config.yaml
model: "text-conditioned image flow-matching model"
dataset: "regions of photos with short descriptions (Visual Genome)"
train_examples: 101725
image_size: 48
horizontal_flip: true
conditioning: "text"
arch: "unet"
objective: "flow_matching"
cond_dim: 256
tokenizer: "word"
vocab_size: 6471
text_encoder_width: 192
text_encoder_layers: 6
text_encoder_norm: "layernorm"
text_encoder_norm_position: "pre"
text_encoder_activation: "quick_gelu"
text_encoder_mlp_ratio: 3
text_encoder_head_dim: 32
text_encoder_fused_qkv: false
text_encoder_bias: "none"
text_encoder_qk_norm: false
text_encoder_parallel_block: true
text_encoder_dropout: 0.05
text_encoder_inner_norm: false
text_encoder_positions: "rope"
cond_dropout: 0.1
logit_normal_time: true
norm: "groupnorm"
activation: "silu"
weight_standardization: true
channel_attention: "se"
pixel_unshuffle: 2
widths: [96, 192, 192]
blocks_per_level: 2
scale_shift_norm: false
attention: true
upsampling: "nearest_conv"
init: "torch_default"
residual_init: "none"
optimizer: "muon"
muon_scale: "match_rms_adamw"
lr: 0.0018
momentum: 0.9
nesterov: true
orthogonalizer: "newton_schulz_5"
adamw_lr_other_params: 0.0012
grad_clip: 5.0
steps: 6100
batch_size: 256
epochs: 15.4
lr_schedule: "wsd"
decay_fraction: 0.2
final_lr_fraction: 0.01
warmup_steps: 300
weight_decay: 0.4
adamw_weight_decay_other_params: 0.05
Rows from block 2 of the text encoder of a small text-conditioned image flow-matching model, named by matrix and row number. Rows with one number belong to one neuron. Each number is 200 + 40 x the weight over its row's rms, rounded and kept within 0 to 999. All counts start at 0.
Before each neuron's rows are labels from the 100 texts, of 14848, where the neuron reaches its highest value: "tokens" is the input token at the peak. Only what is clearly more common there than usual is listed. The data: regions of photos with short descriptions (Visual Genome). In brackets: how many of the 100.
# fc1: MLP up (text_encoder.blocks.2.mlp.fc1.weight, 576x192), inputs 0-95
# fc2: MLP down (text_encoder.blocks.2.mlp.fc2.weight, 192x576, transposed), outputs 0-95

tokens: "to" (51); "bottom" (20); "flat" (10); "showing" (8)
fc1.253,197,164,236,313,173,211,131,205,228,180,170,261,168,212,196,232,245,160,193,148,259,193,197,159,256,254,117,210,165,185,257,197,193,176,207,246,207,161,203,184,245,245,235,228,211,196,289,216,196,208,222,190,190,198,137,143,156,210,214,198,222,169,219,204,147,258,157,177,210,207,184,155,207,190,230,197,216,242,224,245,192,221,247,196,174,179,184,181,166,144,143,203,158,229,195,182
fc2.253,202,207,185,127,181,125,261,189,146,256,209,169,264,191,267,244,166,274,157,235,147,184,216,250,163,186,262,150,248,210,152,211,190,254,201,140,168,250,169,222,150,180,176,146,210,225,138,193,218,198,216,143,233,194,258,251,285,240,225,185,145,246,194,151,263,134,197,208,183,156,185,182,232,179,130,210,239,181,182,162,192,154,199,185,213,201,230,159,180,249,186,186,300,188,219,218

tokens: "inside" (35); "between" (10); "reading" (7)
fc1.90,269,141,193,199,202,214,276,225,233,168,185,193,192,239,160,136,172,220,199,248,99,185,241,165,112,150,164,174,261,182,179,206,211,212,185,208,166,195,215,133,206,161,174,163,161,226,265,185,175,258,194,246,194,192,310,181,192,162,199,167,135,244,196,221,244,275,236,297,216,203,165,161,234,141,218,163,153,201,185,231,226,209,259,175,208,227,240,199,165,305,197,251,257,183,206,147
fc2.90,178,250,160,230,173,236,177,200,223,209,233,182,236,209,188,277,205,177,182,130,270,239,206,219,297,263,220,235,144,244,182,256,173,185,190,183,232,203,198,263,182,210,183,200,261,186,121,253,240,195,189,227,214,191,114,234,189,222,171,222,261,159,211,207,141,126,210,167,183,209,180,238,188,269,193,190,196,148,202,197,170,212,203,236,193,175,206,177,173,135,249,187,137,153,99,231

tokens: "to" (48); "in" (32); "by" (10)
fc1.321,182,263,188,187,183,177,162,208,178,252,196,178,269,236,262,148,186,184,254,181,157,223,174,184,128,220,152,235,225,248,143,212,153,203,250,252,203,189,179,173,234,193,217,198,180,215,150,171,244,255,178,238,257,143,253,156,223,106,183,278,241,209,183,169,175,249,190,194,145,272,162,138,184,146,139,172,213,201,289,169,169,250,228,202,246,281,225,176,250,211,213,206,185,194,200,247
fc2.321,181,152,217,209,214,105,183,198,211,148,178,240,194,185,155,212,168,203,199,182,257,173,217,238,250,176,166,174,204,170,243,239,215,218,157,268,139,165,221,225,220,293,245,229,171,293,202,254,134,206,198,174,147,259,202,275,178,227,233,184,151,219,166,183,193,210,208,199,225,123,182,202,189,158,287,131,148,203,281,272,273,191,275,221,155,156,175,268,196,177,228,121,173,202,202,134

tokens: "top" (37); "of" (31); "up" (19); "has" (13)
fc1.263,215,163,118,209,157,216,278,184,118,209,250,217,281,200,151,219,245,171,223,206,247,148,332,197,143,198,191,167,245,220,201,240,169,230,251,220,218,187,250,202,224,225,162,175,185,168,176,214,240,196,117,161,210,180,175,132,173,188,219,228,179,291,222,163,197,172,205,276,152,211,212,206,208,173,177,156,202,185,147,191,180,110,172,190,300,154,213,116,205,192,211,161,269,185,207,256
fc2.263,195,236,271,199,258,197,161,248,238,215,188,199,102,160,244,143,146,209,210,152,115,204,124,195,228,204,185,225,237,196,242,192,197,213,123,193,206,211,209,182,184,167,212,250,170,241,218,203,177,218,270,189,194,194,241,220,248,242,162,189,216,109,243,231,212,218,180,147,252,166,200,193,192,186,178,232,195,198,262,210,239,297,217,223,78,244,226,249,253,184,169,197,150,232,110,146

tokens: "<end>" (88); "very" (8)
fc1.125,158,239,232,140,203,239,195,219,304,224,140,195,286,231,260,140,203,165,251,182,243,191,159,250,220,205,205,229,164,186,119,200,189,179,252,137,231,186,172,177,212,249,228,280,184,197,211,180,200,222,194,225,251,153,252,194,237,124,151,189,221,207,191,256,249,120,100,120,94,203,250,171,225,177,241,212,221,179,223,238,101,238,177,247,204,177,168,174,202,168,217,290,183,220,220,169
fc2.125,189,119,219,210,198,112,201,191,190,190,269,169,152,180,97,275,253,206,153,290,124,205,180,158,216,220,189,219,270,187,207,179,198,201,138,280,192,218,234,195,247,123,167,157,171,196,181,224,189,215,191,227,208,192,177,271,179,242,181,230,177,199,190,148,205,253,211,256,329,161,185,253,198,180,158,209,258,275,215,204,228,145,193,169,180,202,213,196,218,245,200,162,205,206,197,268

tokens: "up" (78); "the" (19)
fc1.564,216,207,185,145,162,197,147,238,176,270,159,173,190,262,235,187,214,295,239,245,212,159,324,150,169,119,129,186,174,226,166,170,145,207,187,224,237,200,180,194,256,208,187,198,189,166,148,226,225,219,174,229,173,139,228,181,228,248,216,203,267,177,232,168,226,161,131,138,258,208,242,188,241,250,160,238,243,232,170,187,205,138,163,188,189,182,230,140,166,192,168,215,176,123,174,202
fc2.564,206,106,223,247,218,154,232,181,237,140,244,264,212,210,171,145,175,110,131,102,155,215,112,201,218,300,237,220,249,233,192,230,241,233,155,241,125,182,229,235,177,181,195,233,158,214,238,187,178,213,263,198,223,231,207,201,248,162,235,233,175,188,196,244,164,209,213,272,120,180,200,219,190,168,225,147,190,173,242,208,208,235,216,151,193,194,185,250,171,173,278,203,155,264,247,238

tokens: "to" (50); "on" (29)
fc1.163,208,188,186,202,186,185,122,170,234,232,230,221,195,148,211,213,194,259,141,186,192,135,191,181,175,169,196,289,169,229,107,147,101,199,226,196,191,214,221,173,216,184,162,166,240,210,149,338,162,233,207,183,209,205,85,272,297,165,227,236,238,139,137,150,222,210,184,232,233,218,174,222,161,187,157,209,187,246,201,199,135,187,232,174,186,161,255,194,243,204,255,231,177,156,146,213
fc2.163,199,181,169,248,191,133,172,157,231,210,179,169,185,245,230,191,172,155,196,206,237,208,131,182,288,190,186,166,207,216,222,290,288,239,179,191,142,221,181,198,202,262,260,263,103,193,216,122,236,214,189,219,207,182,291,146,151,228,203,173,206,279,194,217,210,226,226,155,151,208,226,170,245,224,249,157,195,152,253,235,268,167,160,240,216,205,202,198,189,209,171,184,217,242,240,220

tokens: "wearing" (95)
fc1.5,152,268,177,161,195,195,190,192,165,191,178,199,169,164,265,246,194,205,137,200,125,133,244,198,227,238,148,184,190,125,211,201,203,200,191,250,198,252,164,145,194,211,219,222,193,203,163,222,173,195,140,118,156,170,164,246,218,173,203,170,187,159,257,236,170,199,182,138,288,226,130,246,287,155,214,237,238,240,148,213,214,225,240,154,148,281,225,186,197,220,225,227,299,172,165,236
fc2.5,257,161,249,228,194,155,206,186,222,203,199,176,221,208,194,148,195,201,250,202,272,228,124,167,155,92,202,230,193,280,134,234,236,264,195,146,198,172,242,264,229,232,256,186,203,238,261,180,215,262,236,249,254,215,211,140,179,184,203,221,202,238,135,169,225,263,191,259,113,176,241,142,101,253,225,184,135,159,266,182,236,175,214,259,226,137,178,191,178,158,184,129,141,217,214,180

tokens: "to" (90); "up" (8)
fc1.96,149,190,198,214,208,188,207,206,186,262,223,239,223,206,239,258,201,141,208,155,157,230,300,205,244,182,174,233,227,224,186,282,228,244,145,226,199,128,204,233,200,207,274,198,219,203,159,134,267,213,148,158,186,141,149,250,280,160,208,99,122,190,156,193,202,251,181,181,174,194,168,197,166,193,127,172,194,176,137,245,222,222,231,277,247,166,208,155,185,224,263,220,129,129,174,200
fc2.96,248,203,231,218,242,116,151,187,204,152,155,175,231,196,184,120,164,270,217,244,209,221,159,170,155,183,237,154,194,163,231,116,202,203,177,182,183,266,258,176,198,203,156,177,183,208,229,264,186,213,223,211,176,253,279,153,158,249,182,250,247,174,205,191,188,206,135,195,191,208,240,177,216,145,284,220,193,224,215,255,198,209,221,136,235,239,174,229,242,157,139,192,226,299,242,209

tokens: "large" (94)
fc1.298,228,180,265,180,193,166,271,208,198,271,244,198,173,228,189,250,176,221,254,294,191,164,213,163,144,156,247,171,182,184,216,238,126,161,76,173,200,151,179,215,236,168,229,246,249,216,171,168,258,233,204,193,196,211,208,199,136,166,194,184,204,174,232,167,218,243,167,147,216,158,186,171,228,247,184,205,163,205,214,185,173,187,218,187,171,178,209,184,253,197,258,210,232,253,223,196
fc2.298,189,237,149,186,177,194,155,208,193,189,229,206,237,169,201,165,177,224,169,168,175,254,207,227,173,224,146,175,256,235,176,81,271,153,232,224,185,255,189,205,245,246,173,193,176,176,191,260,149,180,220,166,199,181,190,160,300,196,215,248,251,216,164,297,138,177,265,250,167,216,207,275,156,169,227,149,235,194,188,246,269,203,191,200,266,160,183,234,100,249,119,268,154,159,184,210

tokens: "large" (61); "with" (31)
fc1.241,212,188,172,131,181,205,212,154,147,195,163,200,158,165,105,225,152,210,191,193,236,158,220,264,202,258,206,167,213,242,191,228,150,111,221,171,202,255,155,241,176,202,166,163,172,182,266,285,196,235,170,157,192,209,235,242,210,196,242,202,282,202,230,224,201,184,161,190,211,233,214,198,157,218,238,221,214,188,202,192,190,203,237,173,180,204,255,272,153,259,209,194,191,151,181,239
fc2.241,180,224,203,276,242,157,210,250,216,226,223,231,217,190,237,173,241,214,236,184,212,193,183,187,185,133,206,268,166,179,197,192,206,283,213,218,267,101,236,156,228,215,254,216,199,246,200,120,203,182,243,233,178,168,179,184,164,198,187,208,169,220,144,179,231,296,244,206,159,160,133,194,262,221,183,199,185,273,231,222,217,175,183,237,165,185,148,156,231,127,193,145,220,249,250,112

tokens: "large" (65); "photo" (31)
fc1.318,187,178,276,149,107,171,170,191,210,235,268,89,185,210,179,198,176,136,247,185,176,217,140,231,236,144,214,138,211,212,202,186,248,193,184,166,217,227,154,205,208,184,249,214,133,194,249,155,206,258,209,223,275,181,174,192,183,174,153,237,176,195,171,287,193,182,230,119,171,212,127,237,244,156,174,164,279,196,227,246,194,244,186,172,139,199,135,121,181,199,227,160,237,251,179,218
fc2.318,225,185,180,208,241,117,191,191,214,157,106,259,231,201,195,204,221,261,158,239,210,190,259,163,210,231,251,239,188,172,185,163,165,224,211,230,129,185,225,192,198,216,164,233,270,221,191,255,192,116,140,169,131,171,220,176,205,255,220,213,183,157,238,168,211,181,125,236,207,225,280,174,200,275,206,237,121,194,122,266,189,148,222,217,271,231,261,241,231,160,221,206,171,156,188,137

tokens: "wearing" (100)
fc1.47,299,152,243,165,192,186,212,273,222,201,242,169,147,291,110,213,272,146,231,188,151,204,161,218,289,153,183,168,168,215,186,193,234,231,208,225,137,183,226,220,160,160,180,164,175,255,192,147,231,272,201,201,227,185,212,186,241,143,204,231,220,165,219,168,258,189,207,266,183,194,250,219,175,176,171,180,153,155,209,225,225,119,208,191,217,160,201,216,265,231,236,192,205,181,166,216
fc2.47,161,281,178,253,195,120,206,133,176,228,169,214,222,91,271,152,115,213,182,202,194,170,234,253,195,295,179,223,248,227,176,215,114,221,178,213,269,201,187,218,216,196,222,249,225,119,178,239,223,152,221,178,174,203,215,239,214,242,201,150,216,213,166,245,149,234,150,173,168,211,95,179,223,214,194,192,252,204,218,216,182,273,246,222,209,214,209,149,169,212,148,182,203,194,157,139

tokens: "<end>" (100)
fc1.395,166,147,197,148,217,221,216,251,153,221,179,164,223,273,200,197,158,172,228,179,145,210,264,167,178,132,164,212,154,185,167,201,208,204,240,149,174,118,202,259,174,219,202,202,222,147,255,298,224,216,178,167,204,190,120,242,170,194,167,157,257,218,199,230,233,219,225,161,253,150,209,211,223,159,200,263,162,202,266,216,175,231,147,200,147,275,195,181,198,242,115,231,181,228,227,141
fc2.395,202,227,205,222,234,134,119,191,216,175,187,206,185,120,224,188,236,264,188,185,224,209,142,217,211,294,240,178,173,249,205,208,205,213,141,275,218,263,189,215,201,173,274,232,200,197,170,132,182,173,186,201,203,202,343,170,188,166,211,187,125,183,164,196,166,231,180,193,137,225,196,215,162,253,182,189,191,187,84,139,232,164,265,195,195,156,201,215,235,183,286,184,225,173,200,267

tokens: "up" (73); "in" (15)
fc1.339,222,189,184,196,181,203,242,184,158,242,243,151,230,195,212,217,236,180,298,139,197,241,173,237,178,231,178,186,240,240,254,206,192,220,199,230,140,223,230,210,219,140,203,116,245,184,126,204,255,182,263,169,203,137,157,188,224,207,145,185,140,196,200,237,254,228,171,236,145,203,207,252,185,226,189,120,111,240,231,245,111,206,236,260,160,234,212,191,203,228,245,206,149,100,184,188
fc2.339,166,182,223,185,203,129,208,172,231,192,204,239,158,219,175,234,230,246,95,155,179,198,201,159,224,200,193,184,162,173,183,173,236,192,177,174,214,168,180,166,247,263,189,217,180,224,274,207,133,124,227,142,204,230,282,182,157,168,246,227,227,142,262,172,187,197,296,169,162,274,209,198,189,169,254,230,269,167,264,212,271,186,193,208,219,207,229,159,172,175,221,178,275,291,237,177

tokens: "to" (20); "view" (19); "holding" (11); "sticking" (10)
fc1.104,205,254,232,68,133,181,211,213,169,236,239,212,202,196,160,179,214,163,190,284,152,259,193,209,215,229,184,191,233,137,185,209,146,241,221,185,151,198,215,153,207,218,197,203,295,180,234,171,271,229,193,134,163,151,153,162,226,159,234,136,193,193,276,259,199,203,212,205,221,276,217,228,195,212,195,196,174,188,184,182,256,192,169,192,232,168,258,226,206,289,258,221,182,127,189,218
fc2.104,166,137,198,273,273,198,229,166,212,181,139,160,225,210,207,247,192,258,186,137,216,141,219,149,178,172,210,196,163,266,174,217,197,145,154,194,204,217,179,202,203,176,225,179,145,224,206,166,197,188,199,212,204,195,280,186,190,177,202,241,147,242,174,89,199,267,166,231,166,144,139,178,182,214,196,245,156,164,222,259,201,231,217,200,207,208,160,198,187,179,195,226,240,281,223,187

tokens: "inside" (22)
fc1.458,157,255,254,177,172,209,172,140,249,222,209,235,161,229,213,181,169,173,175,210,162,213,215,213,182,190,145,170,249,207,267,188,188,204,272,200,218,160,229,126,211,287,169,222,238,135,223,176,215,225,164,187,211,220,230,256,153,149,157,257,261,181,163,219,120,181,211,177,169,203,110,128,226,204,169,174,232,252,168,229,242,179,195,190,245,228,211,160,148,197,235,135,171,208,182,174
fc2.458,215,115,172,196,203,169,211,248,216,227,168,180,218,162,155,244,222,189,198,169,249,183,246,149,211,144,289,222,170,158,141,186,203,227,148,164,188,215,166,224,220,176,222,145,144,265,200,242,196,209,197,199,203,150,124,207,219,220,284,171,178,194,196,164,277,240,224,213,239,183,287,235,150,243,151,219,131,126,234,150,194,241,197,194,203,163,213,194,233,174,201,269,227,206,238,244

tokens: "inside" (36); "that" (25); "poster" (7)
fc1.273,194,225,220,189,172,244,189,201,202,207,255,177,248,176,207,174,88,175,171,196,164,178,161,156,215,156,136,181,215,180,221,135,259,177,188,166,154,199,149,211,276,213,141,256,136,166,191,172,261,188,236,203,296,209,220,144,132,261,212,181,133,243,211,196,169,244,183,212,215,241,197,265,152,199,257,163,271,203,215,241,159,219,250,285,185,138,216,213,204,243,219,217,235,208,223,225
fc2.273,250,194,193,200,209,233,237,202,204,170,173,198,143,270,132,222,282,224,258,217,240,219,223,238,159,236,200,207,198,220,191,317,141,252,200,209,229,203,257,200,79,199,243,170,296,229,199,209,182,184,142,151,137,191,167,225,264,139,156,228,210,165,229,209,165,161,216,161,191,193,203,182,200,169,167,231,122,195,156,155,238,205,214,154,250,258,149,212,162,182,209,169,142,205,135,162

tokens: "to" (38); "wearing" (36); "up" (12); "a" (12)
fc1.306,172,204,187,179,206,161,258,186,197,199,240,179,169,235,206,159,197,170,236,243,176,196,214,253,170,261,164,197,160,213,171,273,102,230,165,246,154,195,278,137,210,162,192,287,86,213,190,187,234,188,247,135,154,242,193,220,228,243,151,217,269,151,139,197,231,211,237,200,183,178,136,143,196,184,153,196,213,223,239,184,281,205,188,231,255,225,204,270,218,230,161,191,186,205,264,179
fc2.306,190,183,242,214,198,111,172,165,210,179,217,231,221,192,197,235,180,217,172,174,208,205,208,119,227,244,188,194,212,288,202,140,276,206,265,166,269,169,229,235,269,248,156,186,231,208,222,208,117,231,215,279,212,154,241,142,286,188,185,230,231,219,172,136,259,228,100,253,203,245,213,210,237,249,188,151,248,154,162,242,169,194,188,161,131,145,166,187,146,216,237,240,180,210,152,203

tokens: "wearing" (100)
fc1.398,277,243,131,190,151,162,212,209,242,215,183,252,183,185,165,214,130,154,150,228,137,215,113,208,188,175,173,156,256,226,152,268,157,228,135,202,165,178,175,260,253,145,161,198,234,255,208,210,154,157,236,194,169,217,202,182,135,198,266,204,210,168,161,176,237,237,221,116,183,218,138,188,231,199,182,222,226,172,257,235,202,218,198,229,161,203,241,195,231,265,260,159,221,218,186,215
fc2.398,152,192,241,226,227,140,201,208,157,162,195,152,237,222,199,136,253,186,291,162,225,195,259,245,228,253,240,252,94,219,186,140,229,124,251,196,224,218,227,170,167,208,190,245,209,244,165,138,290,219,206,153,218,162,233,186,231,171,114,169,198,204,249,239,204,181,214,255,216,199,243,233,221,146,227,184,178,203,126,257,214,175,221,226,262,209,179,234,156,138,166,220,141,147,199,162

tokens: "top" (44); "it" (19); "up" (14)
fc1.95,254,180,161,176,183,177,178,217,183,123,258,211,249,188,210,177,262,201,233,209,165,245,223,142,193,161,143,223,245,287,114,239,183,194,191,152,232,141,170,219,168,188,270,222,251,173,285,253,167,217,189,205,171,180,206,137,176,194,197,164,219,205,182,189,181,187,194,202,192,143,187,252,279,132,150,181,196,198,218,173,219,262,250,177,169,133,256,215,203,166,233,178,223,212,235,185
fc2.95,180,251,192,264,200,131,151,165,188,286,174,171,193,234,214,221,159,192,141,193,235,166,96,252,195,237,245,154,154,136,330,137,205,220,166,205,180,226,207,268,163,164,163,212,215,216,136,161,228,202,166,262,210,218,232,236,231,252,179,203,210,187,204,202,214,257,236,168,216,238,206,175,142,250,257,190,223,220,185,250,144,127,175,234,243,244,163,207,220,230,188,191,189,189,211,185

tokens: "inside" (11); "reading" (7)
fc1.228,218,237,189,236,152,241,165,239,205,233,195,189,267,253,180,170,136,217,144,294,137,194,182,166,123,133,124,141,166,220,166,225,211,230,224,134,127,156,224,197,233,213,211,156,155,220,212,175,161,290,251,242,207,211,226,229,243,160,202,217,154,139,195,208,228,314,231,177,232,232,251,179,202,189,208,139,233,254,256,231,245,203,182,248,217,188,162,185,235,142,203,217,266,223,287,153
fc2.228,168,177,175,166,220,124,226,113,171,170,223,181,139,152,208,230,263,190,251,120,271,174,208,233,264,302,199,215,219,243,173,197,213,188,194,237,220,226,134,229,175,149,152,219,212,212,172,242,229,112,197,161,177,200,180,159,212,196,186,158,247,270,206,211,171,115,197,211,162,201,124,204,208,182,210,225,141,148,151,176,143,175,232,154,183,259,207,176,133,260,177,230,162,160,119,199

tokens: "up" (55); "top" (42)
fc1.508,200,261,194,236,159,185,253,164,173,226,167,287,160,221,199,255,169,212,255,216,183,206,294,170,226,177,169,180,245,206,148,166,131,197,169,191,165,252,208,183,268,215,196,256,152,240,242,227,266,150,199,184,154,158,198,182,181,206,172,160,211,158,143,150,193,170,213,168,173,179,219,266,212,163,237,162,180,201,202,251,244,162,187,142,249,160,166,156,249,203,145,138,213,185,267,209
fc2.508,189,117,230,224,263,172,193,225,216,204,203,196,268,225,253,218,215,144,192,220,230,205,116,287,154,230,274,242,197,214,209,275,180,252,179,190,189,157,243,217,127,205,199,192,226,254,169,159,186,247,177,183,221,237,193,179,251,220,162,272,222,241,205,180,241,186,149,192,171,181,209,135,188,239,140,183,132,164,277,263,161,254,218,207,158,232,225,224,185,240,218,317,141,190,196,140

tokens: "<end>" (58); "cut" (17)
fc1.223,206,169,230,167,119,207,167,212,175,175,205,141,242,141,121,235,219,266,167,196,183,107,211,256,182,276,202,206,170,236,252,211,164,195,255,147,168,236,225,221,217,190,160,189,256,195,202,250,177,210,212,187,184,103,237,192,257,174,209,231,218,202,230,141,248,237,190,229,158,232,132,214,141,272,105,159,200,170,174,153,200,181,212,222,194,153,159,181,152,161,265,173,151,205,171,193
fc2.223,208,224,185,196,316,170,165,165,187,234,190,250,172,220,282,189,166,166,181,263,225,240,209,179,164,95,172,216,190,172,169,153,213,200,141,269,245,179,204,157,153,228,246,207,185,270,193,184,216,208,188,222,251,243,142,249,148,226,171,224,196,204,193,268,224,158,157,129,255,166,269,178,221,142,276,194,215,246,192,232,160,233,168,162,157,261,224,215,240,227,154,243,227,227,264,196

tokens: "inside" (30); "empty" (29); "a" (14); "for" (11)
fc1.74,191,237,204,177,253,187,199,131,184,248,158,162,176,173,215,191,174,218,218,186,183,218,238,207,222,212,121,167,152,273,235,175,85,241,210,204,150,184,213,198,274,182,194,91,247,135,126,179,189,189,164,155,213,192,262,212,165,191,237,212,129,201,204,191,209,203,212,175,217,229,202,209,206,174,128,176,247,243,141,240,178,174,254,235,177,232,234,209,188,190,138,224,283,158,176,189
fc2.74,209,174,178,206,88,170,222,267,214,183,212,205,191,280,189,201,153,208,184,221,212,193,164,234,197,174,257,245,253,152,150,227,292,175,185,198,203,193,183,245,117,202,188,266,156,210,240,206,183,206,223,263,190,253,123,211,203,245,171,176,288,176,154,219,204,226,203,237,167,179,176,184,214,244,249,210,132,163,229,165,215,180,219,168,197,191,194,178,208,171,230,230,107,228,199,227

tokens: "<end>" (39)
fc1.45,201,245,175,253,176,216,157,163,263,239,209,195,258,121,160,132,153,157,252,193,185,185,215,199,185,234,185,212,182,247,259,201,166,175,182,244,167,237,240,232,322,186,122,176,277,218,173,152,194,157,259,238,236,179,253,167,222,210,117,216,239,155,181,196,208,190,160,266,171,184,220,252,191,206,244,69,128,182,242,202,225,162,206,197,209,232,178,164,180,202,230,144,216,212,164,183
fc2.45,214,185,205,122,175,309,227,190,226,163,189,232,132,235,156,288,259,236,203,188,209,165,183,191,259,199,233,140,272,143,156,205,180,203,247,188,243,198,165,153,98,257,213,264,91,185,211,301,218,225,238,214,186,197,151,234,206,218,245,173,138,229,230,241,238,187,258,168,217,220,168,173,216,161,188,253,242,231,162,188,264,279,213,217,181,154,225,209,210,244,216,190,203,200,219,176

tokens: "large" (46); "photo" (21); "grill" (9); "trunks" (8)
fc1.108,219,188,180,152,173,191,178,186,314,212,128,178,107,165,141,211,177,200,209,230,220,244,133,259,196,238,170,223,178,274,231,206,212,276,228,203,178,187,217,260,241,228,251,209,213,218,205,178,123,298,226,164,206,142,228,160,258,187,226,147,273,185,210,196,236,135,195,183,228,211,252,221,184,122,251,92,236,198,191,193,209,209,147,88,162,223,166,225,213,206,199,181,214,193,209,220
fc2.108,186,208,230,207,248,176,232,237,119,165,254,213,270,199,184,219,228,212,207,184,171,181,224,113,168,164,218,228,255,152,103,206,195,116,238,184,258,202,161,110,220,151,150,185,212,219,210,216,248,151,172,218,211,267,162,170,129,147,120,214,162,228,227,144,219,226,242,196,181,191,175,172,220,281,164,312,185,217,209,218,144,192,203,265,272,179,250,196,163,186,254,230,216,136,199,220

tokens: "top" (49); "an" (33); "large" (8)
fc1.19,265,192,215,194,143,196,180,175,155,232,177,252,233,190,216,226,220,174,230,206,233,182,278,114,201,231,217,188,165,142,167,180,235,161,203,158,238,152,227,236,173,123,148,223,237,279,170,309,221,241,225,208,257,273,156,215,211,123,181,237,228,163,165,244,206,178,162,206,245,191,213,170,157,232,220,163,236,280,243,245,192,243,185,166,74,132,190,117,290,200,250,156,176,228,184,169
fc2.19,153,175,154,182,281,154,160,217,237,174,245,157,175,197,254,186,204,244,265,217,171,198,196,235,159,187,179,219,226,293,193,184,236,238,199,210,171,241,155,146,237,277,199,183,151,144,217,125,203,141,165,137,130,139,239,133,226,244,188,200,254,251,233,195,198,222,194,189,174,221,211,185,238,150,171,237,211,146,182,194,166,120,227,260,268,253,203,266,195,178,170,205,231,191,201,227

tokens: "wearing" (98)
fc1.6,210,235,202,195,243,153,173,170,287,215,180,256,166,215,167,203,163,208,196,191,287,223,152,142,163,201,171,165,224,155,189,239,152,201,161,229,171,107,265,175,195,177,163,213,169,216,260,218,221,213,199,196,215,193,244,237,137,111,116,165,219,143,153,133,180,202,283,153,179,217,205,231,120,181,117,236,177,201,184,152,161,217,275,177,222,213,261,251,180,208,209,178,258,170,190,201
fc2.6,180,119,203,221,197,69,223,190,163,203,235,145,240,185,264,232,265,179,167,247,199,216,183,215,231,188,206,189,162,191,159,231,160,190,190,196,207,196,154,168,134,244,140,210,228,229,167,205,219,245,158,218,195,124,212,190,233,175,227,180,195,170,156,252,191,183,218,248,169,274,192,225,182,126,220,184,199,224,184,316,197,228,159,189,225,204,133,166,155,154,172,248,157,153,187,265

tokens: "large" (19)
fc1.450,117,252,215,216,248,190,124,290,192,241,251,189,204,171,165,254,260,180,185,123,243,198,106,191,206,206,235,282,257,228,193,130,233,120,167,268,199,227,194,223,206,205,253,228,201,211,255,254,177,251,132,215,240,207,233,199,201,170,244,137,190,171,238,210,217,231,216,213,176,160,156,280,130,178,211,127,238,244,135,135,228,238,200,160,201,142,225,180,141,156,155,187,218,250,225,209
fc2.450,286,170,199,170,141,246,218,121,222,162,147,195,191,206,273,175,140,192,215,257,157,209,284,169,168,156,154,113,161,167,178,249,161,279,220,153,216,200,211,182,252,193,156,150,203,161,155,172,213,109,260,156,175,208,185,229,212,246,137,263,179,197,161,193,185,199,172,154,200,225,248,176,199,240,171,243,211,209,262,173,106,202,203,244,192,202,152,205,259,222,286,177,178,134,221,207

tokens: "up" (51); "top" (24); "in" (20)
fc1.252,144,236,190,257,156,217,239,201,237,209,222,168,200,268,170,182,247,175,233,205,228,141,187,155,272,133,195,170,220,207,192,207,233,161,175,167,173,179,134,142,180,188,150,243,239,203,203,182,268,179,130,144,256,282,99,193,230,217,126,137,158,203,180,242,175,247,172,147,168,218,246,253,217,163,192,229,218,189,222,258,157,258,208,222,254,119,186,254,215,173,133,230,215,215,153,231
fc2.252,182,170,228,136,209,114,184,159,168,211,209,215,198,184,179,212,170,196,165,164,186,284,196,261,148,250,192,197,186,209,205,214,169,250,146,238,222,199,223,273,198,163,272,140,140,198,205,218,173,225,280,244,203,189,272,218,149,191,307,233,268,201,211,170,223,138,222,252,195,185,153,155,206,252,211,165,162,207,211,186,200,179,245,167,146,324,228,94,197,214,244,205,166,189,259,179