config = dict(
    vocab_size=6471,
    text_encoder_norm_position='pre',
    text_encoder_fused_qkv=False,
    text_encoder_qk_norm=False,
    text_encoder_parallel_block=True,
    text_encoder_dropout=0.05,
    channel_attention='se',
    optimizer='muon',
    orthogonalizer='newton_schulz_5',
    adamw_lr_other_params=0.0012,
    max_grad_norm=5.0,
    batch_size=256,
    epochs=15.4,
    warmup_steps=300,
    weight_decay=0.4,
)
Rows from block 7 of the denoiser, named by matrix and row number. Each number is 128 + 24 x the weight over its row's rms, rounded and kept within 0 to 255. All counts start at 0. Numbers have three digits each. After the name is the row's rms in percent of the matrix's.
# fc1: squeeze-excite reduce (model.mid.2.se.fc1.weight, 24x192), inputs 128-159
fc1.0 078:119136117177125144126141113160101108163135124114149121143156132141144127081139139151199152121116
fc1.1 081:120110136165080139151089068148156120172126126151140097098126120091161128094130113137155159119118
fc1.2 100:109113115128087118131119150116097147148140143123117136088141120156118130096112166131104142117152
fc1.3 129:163127141171116139133092153165131083145116133122144123174142112126116130105115153144177143115086
fc1.4 086:118125133049151091110180108128120150106130075092104160111102133156101135165162073109098130145116
fc1.5 108:100120111149127114140112129119151137185098108144147139130120098097135074097137136102155135121153
fc1.6 120:119153125155115151148183097145127106169116125143133125163113133160077123113137114147166090119124
fc1.7 097:147139136135162104086139152120128066095096139084148127147145116088087142138143120111117127126121
fc1.8 112:145122144140117079096098112130145095163112104175112116151125136076094128127132121145158177144113
fc1.9 091:170127101185114153162143110144114115141161147119113047147165134194104154135121098146152178138130
fc1.10 115:122125130085145093112134144105138171139112097179120155095088098141176104157134148128127161128161
fc1.11 078:114130100107154125136153153096106152161113113162099151079114127183156120134125113140132116147114
fc1.12 077:142139118150152109167103139138132128115169124087105084155142165146129123129139098156137162128163
fc1.13 100:162124127085136157089146167133125098104150134151146125114083134159177141117121143130115116124166
fc1.14 133:130104130110143080074119139106143099131124117196109116154130118071155137139151110154148146131168
fc1.15 084:183118125165129123154088134166121139139133172081132144134155085129107147102119153105141126117109
fc1.16 104:114138145105132107115177121149147142141117114214112078140129118138149117124141133167150152140147
fc1.17 090:097132070115130158106178144128139171103157135083118116070121123196148116154150150097096096135146
fc1.18 101:177082173116131113091088144138159095133121140163113112149122109102124110136138111126160150124093
fc1.19 075:119111128149113112086128133133123103129114164139143104185130133087133150149149162149112133134078
fc1.20 088:131134126099149048138152138120124167151092107123128130109093111128118119151136118133067131149161
fc1.21 107:157100118110083128115141058136165118149159128159124128122140086148102100152135142129140107118137
fc1.22 112:125135100142143121107163140098120100160107130148103136100117103182116113110125100115153105127133
fc1.23 104:154121154156104141116099131130122071151114144113129103108154127098128144090097119146144134099094